Weights of a small image classifier.
Model: patch size [4, 4], width 256.
Training: nadamw at rate 0.0011, 10300 steps.
Data: trained on photos of plants, animals and fungi (iNaturalist), 155796 training examples, 16.9 epochs.
Rows from block 4 of a small image classifier, named by matrix and row number. Rows with one number belong to one neuron. Each number is 50 + 10 x the weight over its row's rms, rounded and kept within 0 to 99. All counts start at 0. After the name is the row's rms in percent of the matrix's.
After each neuron's rows are labels from the 100 images, of 14848, where the neuron reaches its highest value: "strongest on" is what is common among them; "colour at peak" is the nearest of a few named colours to the mean colour under the peak. Only what is clearly more common there than usual is listed. The data: photos of plants, animals and fungi (iNaturalist). In brackets: how many of the 100, against the usual share in percent.
# fc1: MLP up (model.blocks.4.mlp.fc1.weight, 1024x256), inputs 128-255
# fc2: MLP down (model.blocks.4.mlp.fc2.weight, 256x1024, transposed), outputs 128-255

fc1.382 103:51 52 45 31 63 43 68 56 46 38 44 45 54 60 74 55 75 40 68 41 47 64 53 66 42 47 52 44 56 40 41 62 49 34 50 57 59 38 59 50 76 50 48 47 55 50 57 53 56 58 48 62 53 52 65 55 53 52 42 42 38 56 64 49 44 46 41 58 50 55 53 32 48 66 47 37 56 58 45 56 45 52 62 57 36 55 51 38 38 54 48 51 56 49 55 44 52 56 54 58 50 57 41 47 44 45 61 53 43 42 47 63 27 46 53 60 43 44 46 62 60 46 38 49 24 60 71 66
fc2.382 104:36 35 52 44 49 49 39 44 33 36 38 46 50 65 77 49 67 54 55 36 40 67 65 57 25 35 51 48 53 45 31 70 48 42 56 60 66 48 47 47 42 53 27 60 29 40 49 52 63 47 48 51 57 49 38 58 47 45 52 45 55 53 69 65 52 42 60 48 41 47 44 56 47 56 45 48 49 45 58 42 53 61 55 49 48 58 55 34 59 56 28 42 54 60 57 56 60 45 52 41 46 53 60 28 41 50 62 41 47 45 68 58 64 54 53 72 49 24 55 51 58 41 53 41 37 71 44 57
strongest on: order Charadriiformes (27 vs 7.6)
colour at peak: grey (75 vs 50)

fc1.179 098:38 54 56 31 50 54 56 47 43 47 29 37 66 39 53 59 61 27 47 36 60 37 58 51 37 49 31 56 68 44 39 54 39 47 59 56 50 41 53 54 44 65 53 45 57 51 63 73 53 33 51 59 49 44 43 42 41 47 41 65 42 56 60 32 58 52 62 38 60 54 48 41 60 43 57 38 40 50 48 51 52 50 55 64 60 45 50 46 46 49 46 41 58 41 62 45 42 51 54 52 55 54 46 58 61 48 42 64 51 51 51 43 52 57 55 35 40 40 48 40 52 53 16 59 56 49 57 62
fc2.179 102:51 56 68 56 45 54 65 49 60 36 41 60 48 44 48 55 45 53 44 52 36 56 59 36 55 42 55 38 50 58 43 37 44 52 34 39 59 37 33 42 44 35 53 59 57 47 64 41 57 43 42 58 54 51 57 45 66 49 53 51 24 38 42 48 62 66 51 53 60 42 43 51 61 48 47 69 56 52 43 50 57 43 47 48 56 46 62 48 45 42 60 52 52 55 49 43 58 64 52 43 50 34 51 38 51 68 58 39 72 47 54 57 50 45 55 75 56 50 49 55 63 49 48 59 58 48 46 37
strongest on: class Aves (100 vs 55.1); order Anseriformes (39 vs 5.5); family: Anatidae (39 vs 5.5); order: Charadriiformes (34 vs 7.6)
colour at peak: grey (80 vs 50)

fc1.458 099:49 50 48 52 62 43 50 49 51 44 55 58 47 47 50 47 63 54 58 37 49 67 51 67 38 65 49 56 35 54 45 57 40 47 47 50 66 52 37 56 40 60 43 42 44 56 42 63 62 47 48 57 52 47 66 72 52 56 44 36 49 36 50 62 45 48 47 55 47 48 47 35 41 32 45 58 53 64 51 40 61 67 57 38 55 47 36 46 51 40 38 48 54 48 60 39 36 37 58 35 52 50 52 46 54 54 47 41 66 41 40 45 47 62 58 43 57 49 53 58 39 61 41 50 57 58 54 59
fc2.458 109:58 48 42 44 46 52 33 46 48 40 42 27 50 68 34 57 54 29 58 58 57 59 52 63 50 48 58 58 53 34 54 44 42 48 52 56 56 50 44 69 50 54 59 37 57 68 50 45 38 56 40 43 51 59 55 68 52 40 56 50 47 53 52 52 43 51 63 47 53 45 41 65 48 38 45 56 46 62 22 38 66 45 45 62 56 50 45 43 48 56 46 64 71 53 49 62 50 54 51 72 53 65 69 44 47 37 52 40 45 54 35 43 74 43 57 45 52 35 54 58 55 61 34 35 55 38 51 64
strongest on: phylum Arthropoda (90 vs 30.8); class Insecta (89 vs 29.2); order Hymenoptera (30 vs 3.5); family: Apidae (28 vs 1.4)
colour at peak: pink (38 vs 10.2)

fc1.159 098:46 39 56 53 45 29 80 48 48 63 36 45 63 54 56 53 69 47 51 58 48 67 51 60 50 50 40 51 48 45 52 66 58 52 32 44 50 49 61 47 43 50 57 46 60 48 51 59 59 67 33 62 61 56 59 59 53 53 35 49 45 56 39 54 36 35 37 45 55 45 57 51 32 47 55 44 54 41 41 41 51 60 52 49 35 43 44 38 63 35 48 51 24 40 53 61 43 50 42 65 31 58 67 54 50 42 41 50 51 36 43 43 44 43 54 45 31 37 37 58 68 45 54 50 47 63 51 55
fc2.159 095:41 62 40 43 39 50 67 66 60 47 44 74 33 41 41 40 48 44 22 42 54 55 50 61 66 58 48 58 41 51 51 52 50 59 52 42 42 47 52 41 66 53 46 55 19 47 55 54 54 38 51 45 36 48 45 44 57 57 51 62 50 44 48 41 58 52 54 58 36 44 53 57 44 50 54 50 41 52 48 69 52 51 42 37 46 39 52 48 42 39 50 44 41 64 51 41 49 58 52 41 40 17 49 73 46 35 50 59 59 52 72 55 41 46 56 59 54 52 55 59 40 45 52 65 55 47 44 33
strongest on: phylum Chordata (98 vs 60.9); class Aves (93 vs 55.1); order: Charadriiformes (31 vs 7.6); order Accipitriformes (25 vs 3.9)
colour at peak: pink (26 vs 10.2)

fc1.27 104:45 46 53 41 49 33 58 43 53 42 47 43 68 61 69 61 74 55 56 80 63 45 41 68 46 49 53 52 43 60 55 41 55 46 55 53 80 49 58 35 56 58 58 49 45 36 52 40 57 52 32 47 57 47 51 41 50 51 48 44 41 50 52 47 57 45 72 51 46 56 51 47 52 41 42 39 62 46 74 69 46 76 54 49 54 57 46 32 61 64 36 51 54 56 45 43 49 46 56 50 55 44 43 46 45 56 54 36 40 42 57 54 38 59 35 60 48 47 56 36 55 50 43 66 68 55 55 72
fc2.27 106:53 44 57 49 51 48 52 54 41 48 38 55 55 43 46 47 32 54 52 29 55 54 65 41 51 54 65 39 54 40 49 57 56 35 59 36 47 56 60 48 56 33 50 34 69 36 49 47 61 59 44 42 48 40 47 48 60 37 52 40 47 61 45 61 53 59 31 57 47 46 43 44 45 52 55 50 46 30 43 63 44 41 68 46 49 36 59 47 37 38 61 56 58 45 33 50 70 60 37 64 41 51 43 57 38 45 55 63 63 41 62 46 50 51 45 57 35 53 47 68 54 48 63 54 50 39 47 29
strongest on: class Aves (84 vs 55.1)
colour at peak: white (27 vs 5.7)

fc1.656 102:26 44 51 44 70 40 50 46 50 41 54 36 64 46 67 45 58 49 46 45 56 56 52 57 63 52 55 39 50 62 38 39 42 51 56 60 68 51 54 43 43 51 43 63 50 35 49 46 50 60 50 48 52 47 51 44 53 44 48 42 50 46 69 54 48 57 56 41 68 57 48 52 47 53 41 53 45 56 59 53 52 54 53 48 50 63 54 51 49 44 47 42 56 49 58 59 54 42 49 51 46 68 64 64 41 44 57 59 76 45 43 49 39 60 46 52 32 54 36 49 56 58 47 49 38 67 64 49
fc2.656 102:50 43 34 53 30 74 56 41 71 54 46 68 62 48 38 48 38 45 48 35 36 45 45 60 48 74 47 27 64 59 55 63 54 52 51 54 37 39 48 48 47 41 65 50 43 61 56 49 54 44 66 50 54 57 33 48 55 71 44 37 31 30 46 67 63 50 46 51 45 56 45 40 46 55 57 67 50 58 42 54 37 34 51 51 44 58 60 60 34 64 44 47 56 61 39 46 60 61 57 50 50 55 32 48 63 46 49 39 49 43 50 60 49 52 44 62 52 49 47 50 56 51 44 55 70 43 38 53
strongest on: class Aves (97 vs 55.1); order Charadriiformes (50 vs 7.6); order: Anseriformes (29 vs 5.5); family: Laridae (25 vs 2.6)
colour at peak: grey (76 vs 50)

fc1.350 100:47 43 44 52 44 44 49 63 49 50 48 59 69 64 44 48 64 45 47 50 41 56 49 64 46 60 59 58 54 61 52 70 52 52 37 49 64 38 49 35 68 60 42 37 45 53 38 54 75 47 33 39 55 50 56 64 52 65 52 50 44 33 49 60 43 40 50 53 53 39 45 42 32 63 59 56 56 66 45 47 49 38 41 50 38 46 43 50 69 42 58 47 46 48 44 44 35 35 52 44 44 65 49 36 50 40 50 44 71 50 29 52 39 75 38 54 50 51 88 58 50 50 51 55 61 49 31 57
fc2.350 102:47 40 46 49 53 66 54 54 54 51 50 35 46 57 46 56 43 22 63 45 74 41 61 44 52 43 52 48 49 52 38 64 49 74 49 51 32 48 68 62 47 37 55 50 59 48 44 43 57 47 27 68 50 53 55 38 51 41 40 51 47 63 28 47 41 46 49 42 44 64 48 90 46 39 39 54 32 48 39 43 57 59 49 50 54 56 43 62 40 46 45 67 65 62 36 69 43 42 43 52 51 50 51 65 52 52 48 36 38 62 57 51 59 51 55 44 60 45 60 61 53 60 45 39 33 46 46 46
strongest on: phylum Arthropoda (77 vs 30.8); class Insecta (75 vs 29.2); order Lepidoptera (37 vs 13.7)
colour at peak: pink (30 vs 10.2)