Rows from block 3 of a small image classifier, named by matrix and row number. Rows with one number belong to one neuron. Each number is 128 + 24 x the weight over its row's rms, rounded and kept within 0 to 255. All counts start at 0. Numbers have three digits each.
After each neuron's rows are labels from the 100 images, of 14848, where the neuron reaches its highest value: "colour at peak" is the nearest of a few named colours to the mean colour under the peak. Only what is clearly more common there than usual is listed. The data: photos of plants, animals and fungi (iNaturalist).
# fc1: MLP up (model.blocks.3.mlp.fc1.weight, 1024x256), inputs 172-255
# fc2: MLP down (model.blocks.3.mlp.fc2.weight, 256x1024, transposed), outputs 172-255

fc1.733:109147147121148135148102077163135106092117148157123129142097152120149127109107184127101165138088118160113159115175128154108125120110183124106135123113174115135102180132154118107094138081123102127137095138129109134152137122124110126117101136173091172128
fc2.733:137142155119126151153122120154104135130110096090092142125146135138129108101100114099119090077159158119144105173111120129129096113116152119146135137121076080146135126150178094136104148108156140132085077156142121145147137128074170123149143123132166103156
colour at peak: grey

fc1.270:153128126175122109158163120153155134115109105129132119125101131115125130124140109077134121120091116129118122128134126096171157105178105094095150060109168105150137128127119149095128159130128138096103153138108145107113175103132104122144132138112091132153
fc2.270:138161124115124102132102106125121112138154140158123155138142156138139119129175123106127105133143148113117124125133136124142112153098163174130150120122127185095158104124132148085121086090142097135169099124156159142094091141149106138130104101180120125124
colour at peak: brown

fc1.751:119121149116106130101142134129132144112102105145105121083111111131115138156072146116123150165132132150141115142138127105079138084155113062143138092112148126100093170102134103134125167141086103085169154080109148152128148124113140094093148132107119098159
fc2.751:119168123163116130105166098154082125121085151095147154157148139130122152104141151148153121123113172168137129161138145130125119114098126078130136132070085138129111122100082107134103165075112124101131135136131154142143156131140132135118133123088111154143
colour at peak: green

fc1.86:154112062138114123123140143096111130129157123131122095109164123146172119138126132122143140117110097151103201092132156102145106128134163099128154109096119151099130115155121082111124123111130097147061127119130126140139110129147145103117112110102150104156
fc2.86:131076078112108122128162108112147171130106136159152137116096103163143161107143125157124152120097144080152109163160122126102154142084134118164077200160143133126110126147115106169146121156139132118131168104112115123119128137138133136143141176149136105131
colour at peak: pink

fc1.349:157117146133101122162137141067131156122136094125100122118169129126125079112122139101200105138122174127144156122110156129122125118099115122138098093129127100094137144156176105114105088110123117093105083120096120134104148184131123154127146132145115120171
fc2.349:110144150093156116101165126133134104133111113174134138126140151119128160151100143175144119090101164137139146120137084143122099126136123098104147159148125162113154118121145125102134147130107171132149110095173114142113116102150156130096141064110137138096
colour at peak: brown

fc1.320:169097088106144137159142108108140138136162148145093119140140118112140134121150155147147127120171129186094106110116131173131080127151155135104144092069133127122121106141114156125106119165132137118124118133146171103117125124214128095121130153134165108103
fc2.320:110172138125167131107117139158125129113118135122132120129164113123089114156124149132122098153123113113156064164151158122117178152133134104131136123165161169139127137139105134109144146132127179122112119138138125194106148101107159089152122120108131095166
colour at peak: cyan

fc1.455:123123109138132141120088130177132127087101064117127145100094106096127164123101156151093110140098121127129121098184116184120136111194136150184144109123090147153109142165128110120128147166148127156127108098139156123154116177144174134101123150135119118103
fc2.455:102089168132123121108133113138093092154105118144116105119110133178139136131149166099136121134130165155065126119110102158128093129113156116142145165119129119121172151175119150141136166136144137132097153134151104112119179100131137093113154134141109122125
colour at peak: white

fc1.704:129133117113137139136169177136110140086124120133109177119131142121175114101109150138144108095118122136143118106167144148131098128138136094142140110133176135152134174119096190097101113201105110154089091125103110164141165148126160121144085163138134141145
fc2.704:099156143109167129113117140127122124076127110065156103149141109116086159128129107156093149153158085139073116110107182154090123127176109191158110123125033149148074120140159108135126125140171115119112110153143139120145163099168077087133152125124133158117
colour at peak: cyan

fc1.438:125107111131142166112125131114126126099121173140110107075132122110130165158102129122078136111138127121139125110188093163124128100133114114131150124144124176130132159132103172131125111126130142130132126132118145143131097089125074151105129114119115102175
fc2.438:111141164159153138160113111133112136170177144148142102131150124092145120166102122123131100115125147113088101131146165116100134133109098171155108124129122097125088102139111139130170118178119158135127110109118127122085125183093161124131133143086112120079
colour at peak: brown

fc1.37:162107173142128167125113140129102091126160104095115140159142085079123109122138155126153123141141157094074151088113122139106125128105146115089144119163189129111141112117138155106123123108155135174110123144114115179103147120105151100124134144107133163111
fc2.37:161153148155104169112099149129120117138130070080155126118086201141105164126152124096123116122141143128147103139120165131126141145154145142132112144121113162149119127158154142136117188153138111149135125084123123109115138130099131111106115071105128119145
colour at peak: grey

fc1.545:139109102132152143131096127164148116133112127127110102114120106135125182125146136106128125166141127147136141150161100110131097101113106113134167121157129176123142110117086148109105116095160142128121128190109146163145132152150116083089130120130123144137
fc2.545:140162094098136174134081082130133138149156103096152167125156125144108118120104131073146140151122110147134120071100105134150121157121117143178161117079126128166147135125133133097161114139123147142112147127117108115133105127072140185134146131114119134081
colour at peak: white

fc1.328:157149119130137117109147136145095137109158102137084156121116167109135177172157130141142132126118164128118099133119162131118119093184143123165129131117118120156127134149116128131117089193135150129114122107091147131104117141109115158134169130123152139152
fc2.328:127178128123135138136097110103088114146142134119123119101104121111155129186105130162158164106127113138109179153141087147133160110094117110090121155117142131076162144137152147134175145123110113103142150137158112121132139156119122102132139148111132148089
colour at peak: white; pink

fc1.171:157148102124151178066111122151133138114100119147124111114103103092178123091132128131159074113131104141092162120137106136154108129128117138100123122141164116087118089118115157135124152121151099099127092139118135121117143124139142098119101155122123088151
fc2.171:122096144107089119164150132123117120124131107135157119156102122114105120082144109127111133137140161142123145145087136127119126144106177109092106110132098104158128154150148137120155157156131084120071145143147089090154132149112102139113086111163100139154
colour at peak: pink

fc1.10:119120120127150120126159145139161162125102106105133080151128103113135109118162131129128121121166113105147127117122155123136124116130161112158148113162130118155103119128146115097111078144176142201102123136109141146117141151158147119105113173130176155145
fc2.10:111159118151134129132162071160162094107114093180163195142134102120101118158145124095127131124118121140141131134085119130123165142125129141059143118107165157101149121138126109146091157116116133172123141141119127146163082156122114141145124103093132139115
colour at peak: brown

fc1.536:111130151067138157083095125120125144120094114097152074164117087136134119109120135135118131112120106157116157157157136163130151090186126123148119126080138171106136109139139136095110150136111103167116148144115177122104124118189141090109139114119127135142
fc2.536:165121137107123134152140083153105142104101125108166111137158091139104138131153110126156107140165139149135113140136111137097126121145138134111120131107147128180141108141117109117115125163154105105080111111096100130137123153132117147120120168127128155132
colour at peak: pink; white

fc1.89:130125107135099135065191140133147096099092147147111145093125047122101122146121189122146114152120161127134161117126129125114104082159128145117133132126156144147134148139182150134115131146132155149118108123107158136132134125140131107107075142155138121125
fc2.89:130160192135132137144158079115105138116112149130136094154131102076138114100159118120131120126169170105098109075125088108105107138116114113102096150105118126117094091142088111146179119113141115138105133152110112112153161147123145128156208149095118153097
colour at peak: pink

fc1.663:115134138143130111131108111136146127144146130147112113135134088119134123106126175118119143098129149167148129141174110121080136157139130156102145146110123184119144152129130082128120137108169140181140109138127139129200098146106083138110100095113128138141
fc2.663:110155112158130099093133121104115120095103120107140133129116121117168098154127110146165142081097101100116123106120084149172093108160110136126123122103138109125121093121091126153158124144137146103120151136121156117098138151156124088123131105085117115106
colour at peak: grey

fc1.381:109145125159153122140133146150141150118155105078077095137097115132089104116127124152115117142179115127122106135117125141145110128148111070172119106142132113158102153147132127119118135158103122094108165117127162136127141121165144112105099185130181099118
fc2.381:140117119085144150118054098114116133174115134114144096145148122145149138159101114148141113154127091082122127198183093131128126143113104154107146150137135125144085102109137133095160070101155106101136129160082130125130151137166157156140127157167136118122
colour at peak: brown

fc1.645:148091145145164122140158122120091132124144143124103125129126144102119152144133141128140134120101147162153097072147110099117118128194143126134114148095185096101096111118102101116122110129113115161166149122095115150147136146131153108101112159158131137154
fc2.645:129123180102142119103124112118180120118145135152154104127136154099139121092124149117142121144110101125116179134131092168083173113120110113130076109121121133101093186094148123178137128151145133133128143133144144154144159088145131118144156105110152120142
colour at peak: pink

fc1.169:150168152168188144143124132135133101086099141073089075131144194094137141140086134133138123088114108127083118156144107173110131150113119126115144154097108158113099094123143168104165178150122153099112096153128119146136150104099139120134146112114135079124
fc2.169:165134172114119146149109121126169141121125143185125093133095109143123109102066135130136114171144093153119114125136127155147132102156153113118118149159126128122103129114159138121099108112104138154128097118109156124123138143121116128092131116100136089134
colour at peak: black

fc1.732:134079149143112122118115127110072154121147177107135107130129121099182117152124108142135092084184115141124139118143154131158077119122126119062125103114164093103120149118136170125101129123124134093098146126153151104125151129170128132135113124127151121174
fc2.732:116135124105156102110102163083138142147124136116133149103117146132140155082104123123109156155099144110095161091157115091153135084095118144187149123146117148166119176132115127171169132077126187155108094133178141123107136135114111109115141136120127118146
colour at peak: green

fc1.542:153122157157116139146160150137116163123135123149118168134144126135123158125118117146141134133107110109129131081160113142120125174136128140095106151156107078092098134142127145136143148160106176121103092128117166083130115171119120102127125134119136116164
fc2.542:153106114130155096123148088128141095167160130144125103141086158176109143132137170159084153133117141103087197148107113111136126137084089147165135119136127127142103140109150155138155128161132126157142140098156134120101121156091127126126130150095101122150
colour at peak: grey

fc1.336:157071083158133139146111108129073164157109122152130146114099109129132131111145117093134139184140105134114147109136078180114111086152168096119115143140184167146115121119170156073139127120147108106127130151132128163119186151105142077159108125110151108137
fc2.336:116124205141118106126143112109116146110195097169120100143149145159151164138129127143074137110154183128115141152128158080087100170133082147169151134089105143120122161180096112123122118150117158112135092121128142131115133114099151160146124116108096171123
colour at peak: brown