config = dict(
    model='image classifier',
    dataset='photos of plants, animals and fungi (iNaturalist)',
    train_examples=155796,
    image_size=32,
    crop_scale_min=1,
    horizontal_flip=True,
    translate=0.06,
    color_jitter=0.1,
    targets=['class', 'order', 'family', 'species'],
    num_classes=[15, 67, 181, 646],
    arch='mlp_mixer',
    norm='layernorm',
    norm_position='pre',
    activation='gelu',
    mlp_ratio=4,
    parallel_block=False,
    inner_norm=False,
    patch_size=[4, 4],
    conv_stem=False,
    layers=8,
    width=256,
    label_smoothing=0.1,
    loss='cross_entropy',
    init='orthogonal',
    residual_init='none',
    optimizer='nadamw',
    lr=0.0011,
    beta1=0.9,
    beta2=0.999,
    eps=1e-10,
    grad_clip=1.0,
    steps=10300,
    batch_size=256,
    epochs=16.9,
    lr_schedule='linear',
    final_lr_fraction=0.1,
    warmup_steps=300,
    weight_decay=0.1,
)
Rows from block 4 of a small image classifier, named by matrix and row number. Rows with one number belong to one neuron. Each number is 128 + 24 x the weight over its row's rms, rounded and kept within 0 to 255. All counts start at 0. Numbers have three digits each.
After each neuron's rows are labels from the 100 images, of 14848, where the neuron reaches its highest value: "patch colour" is the nearest of a few named colours to the mean colour under the peak. Only what is clearly more common there than usual is listed. The data: photos of plants, animals and fungi (iNaturalist). In brackets: how many of the 100, against the usual share in percent.
# fc1: MLP up (model.blocks.4.mlp.fc1.weight, 1024x256), inputs 0-127
# fc2: MLP down (model.blocks.4.mlp.fc2.weight, 256x1024, transposed), outputs 0-127

fc1.27:128095103187146160122108163138122156181132145130108107114124117099098135122144128154091122102119096106134126131136132121103111132139096143149088090124110118134123097120117157143184096142152081137158096154134130100131103094107156105153117134111116118189122114169123162092143061132122119100124146145128134135148120116115139104148162147110117139101135130160111160086118119111154084183108
fc2.27:102129161109159138098135137094110130112135105133120077142099107146128129146095123149166162128124139073133141100162075127135105109133150161078169117166086085084128149113115143105131136130121133113135118139073147120138145138134135135123123165138120176136170149071209141150160120161132111180104138127121160195123145093123139142132123117129134129118163120147108145159138119161166181126100
patch colour: white (27 vs 5.7)

fc1.458:160143119150151120104068132146141149165098093160154149213073097143188154102152140120121116148137127105132083134136114168141127113112162054133085118177143129122119186125148180141090129143135130102148096108121119133087111018107105154109128131120124128145122121112110134100122128081103133168118150118130135144138140113137132138148152162123106146082110144129123126157122134156128177134118
fc2.458:101123118139135089120168117154187151158139111084105163147129128158135136121077069139083129120127149136111098148132121148142128148144134141106106112148170121107093118121089097106140139090141141131083114135075136147149103115152123095127133098126132098153179143134130109159124122138134104087153148105151086120146135101115126120115134083113170150131165149126103066109174116145171124113124
patch colour: pink (38 vs 10.2)

fc1.43:126117187134126110119098128132153095141154126095148139146118118128130168094138121097107155149102135142146148113168141110109153153111125103133132132088161100126102133092103121145154078198109135094122089151117149117121173102116137106149129122131110145132124140164149173115100111142106147129168148160138131128112114137146118101165130175146143152198139117126132118148099125127113116110109
fc2.43:109101110164102137154157146161150107138104118121123125135082160171090122154132126131138160093062143134110116096127104080147135122124143137120106143200085130110101131135102123110122122125161144162131159116131094133179162174124087152130170181116134112129099122148102114100117114111106153085128081123119109148132115090147166114113081116103134099141153129134111152128157143132143125114136
patch colour: brown (49 vs 24.3)

fc1.686:120134087129124096091100137090134108149131102125124153109098135136124133148098127132122090102131171093145153130082082107098130148097170133139107091111111147155158095151115152146117180130152139130147085137153119148142115119114152103172096094141116119130165150162133126118163121120107118112134131152102128131131180168139164124120097129116157136129140110154107122148140143102117128146116
fc2.686:111151118125149170106117165121117120132113114104129124131106109120141068099091102129127121096128155115119114161140145118140099127171164174179175104116130115127123157166143118097128137144154153169129090137132105116155089155150148151065130121102176139092096103110132121119123116120109083164158154152121101130130150092146118137101136100127128188122111106115125141121153127099088147135102
patch colour: pink (27 vs 10.2)

fc1.640:142148107131171125115126147128131163186129117160153133101122123162159132133135186114122094167127214137130142140117108120099085113144114106116095111140140128127143136083124131163106145135099099117116098140095166136128118120084126077131106103078107186165110122170140125156149120086127130197110079141106129139117138110113109103099161103126136121129107154118141113138107143127111141105133
fc2.640:097150112128134106167155124151102149088151111162114174135114171121132119154094107091098134119113090139136074114150131091131132097145190116121146131120116099099119134150131085120138113147154132139156147157135085110086134148145112158130126149135157109161068131131139152128118141123150115107132123101111143166078142110143136155144123153137098096079136122159128147155154160148162113146099
patch colour: white (25 vs 5.7)

fc1.159:112093126112126161144136125145154153180124100142156138154095104098151111180081111168105122114133102155158141117115091081137125134156110102124119108162117114159122129117111143118126107144163136118145128127092165169144079112148140163159153135131099141130123127162182119114156085130157129087130089141125112115143147160161199128117167162098151157146167106145156121134098137132117148102099
fc2.159:130144123145138120167080159144126141109172137141166099135105102105122113083141135124149122092115107092140083165156096148123125091124173164143143101112100147100175113156155120140152116143063157120144114156145093157105122148114099137084089144137120127160105131131124137149111102139112164134181116179117142145103155090093140174109160094126129130152136101114133134135100106104139133178122
patch colour: pink (26 vs 10.2)

fc1.29:154097108116090101134091122145141140110157144110124134114119094102146139075105131088114116153132101159136114129119135144141114141126120113095080109126132132141091107115096110122142102120146137109126092123105124128100085133130086095164163108083134111166110137134170101140145122115060135126102110135133126138113076117118095107152126136127112110146103118106136133142096120125127147156109
fc2.29:092158128131156102092115079156102146105145115096097152154118112098107157187100137118038140139107168119145115118160086067112156163128163120107153131122126147148143126110109144111065148174159127126175115130112142157106168126142122111116115099156119110138136122119173125113135131131121108136161133151172152164116142086110166126143124103162149114145132060098121119158150119123152112162133
patch colour: cyan (29 vs 2.5)

fc1.179:159063108148145161124081117086145146166140097151120159155110100152127138075111093124099092184124145132158132174127133117116120081113130100113109138172147129102123134132122166094128158145159119124133099081092183106098084114095129104098140108128121142178122118154160124116133102086136153127127150171143128129150130122107153084109170127114109123152106195146145115140106108109112134136133
fc2.179:152135161153142142130164153098065132044136129123129123134117115089095104178081122104110129089111124136082131112105154140157166133141135106172132136148103133172124108118159139186145124101064110134127140179102086110135136109138122115122104135123107143125128123128074174121113163133112135124144067126139107135147142133131088118179157061159112139111120106130146148106065122151113135132122
patch colour: grey (80 vs 50)

fc1.722:176145105129101136097111111141138135191124114175147150151081116118170136099094141181117136129109111133094113114127112093136140154081113106117097152121092108097183091088134169100128130178163151151135116122081123128122122107109147105127100135149112138151113141133169125070079123109116140128106093168119134141138113127177125162105134118124151111151127174162108121140132112157102155115100
fc2.722:126124063112132093147155128136130115147186147109158141130170099135126089127104104122159160126165104112134118138147094093134121108090108112140128124137135122179152168148113133119132099127077062132161093145172102150114095154144123138113158131123131137174139146127108140149084122083098168111144134133082153140128120142127150184069119125116118094097122153130133083147147120161144105113111
patch colour: white (35 vs 5.7)

fc1.350:131121117140135131139081153136158147123087097159138119168101123116145164157163147142118105151106167113139111182136113096131120131131126112115105127168144136118096139171136136144086118114169134110162131121042132157120116085135116136124113141144120137115116129123124144121104084134114130190112103103129113139139144136120143107140115128092114142179093101122128136074129076138111092116103
fc2.350:095121122127129073124139124131144139149140131145165143153166142156143148121084111201145129160121175116099120127104071134092150137138133112154124146128105111149167103145122107142139106101112107169074150089115116064129108120124136122116141135124132138132135162150126149156107143139133127092124161096151141107121138140141127103138119096158158116119195139155129117141145099136158163167135
patch colour: pink (30 vs 10.2)

fc1.382:111103126130155114151140125108100133147135128144153107108073069136130142132110127130139096142112107159136127086100104136078119099118095122092119124149153181124140145102100169077141118142144125108109126143101143189141059102158132146114123114088154149159134154208142157116170119100136149155091109144128143115115117117123161082145091130117090109136111170114119173127111136137125095128122
fc2.382:100122101121134143167135144103105127172104086120114145116091091125161128107137159154134164106145128156143152137102128104160126135120137128100139103124112121115128143105123134128127138134132153146108135157133156162124099147148155096151098142114127144179148144141146117143116114103131142180138093139115114151082129119173176129120122072098151064169141088129111157088165137114108109126140
patch colour: grey (75 vs 50)

fc1.656:181130107112169053125109121123131094207090075111093119112100132152127149135102124085162102123085143102120128137140107114075126096094083094112072147095140094143193136127120153110173159166187067131146113124105154121109118117090153120116110159095135137158144132136127111157153156115160116146131130158130105125113140120129172106134135120128140121108122144079131134136089154071095144139109
fc2.656:113123165136126095150185141156127147098147143139115101113093135151122110140129156165104134101170132125176127105138106150116139138155158129104160134144103151141124129116130105140121091129132139121094100160072107155171122105129098100163088194142169138143151154123104120097120079119166129106136119149136099146136135120112132173144131146109118143094125108133161139087168098094085114121170
patch colour: grey (76 vs 50)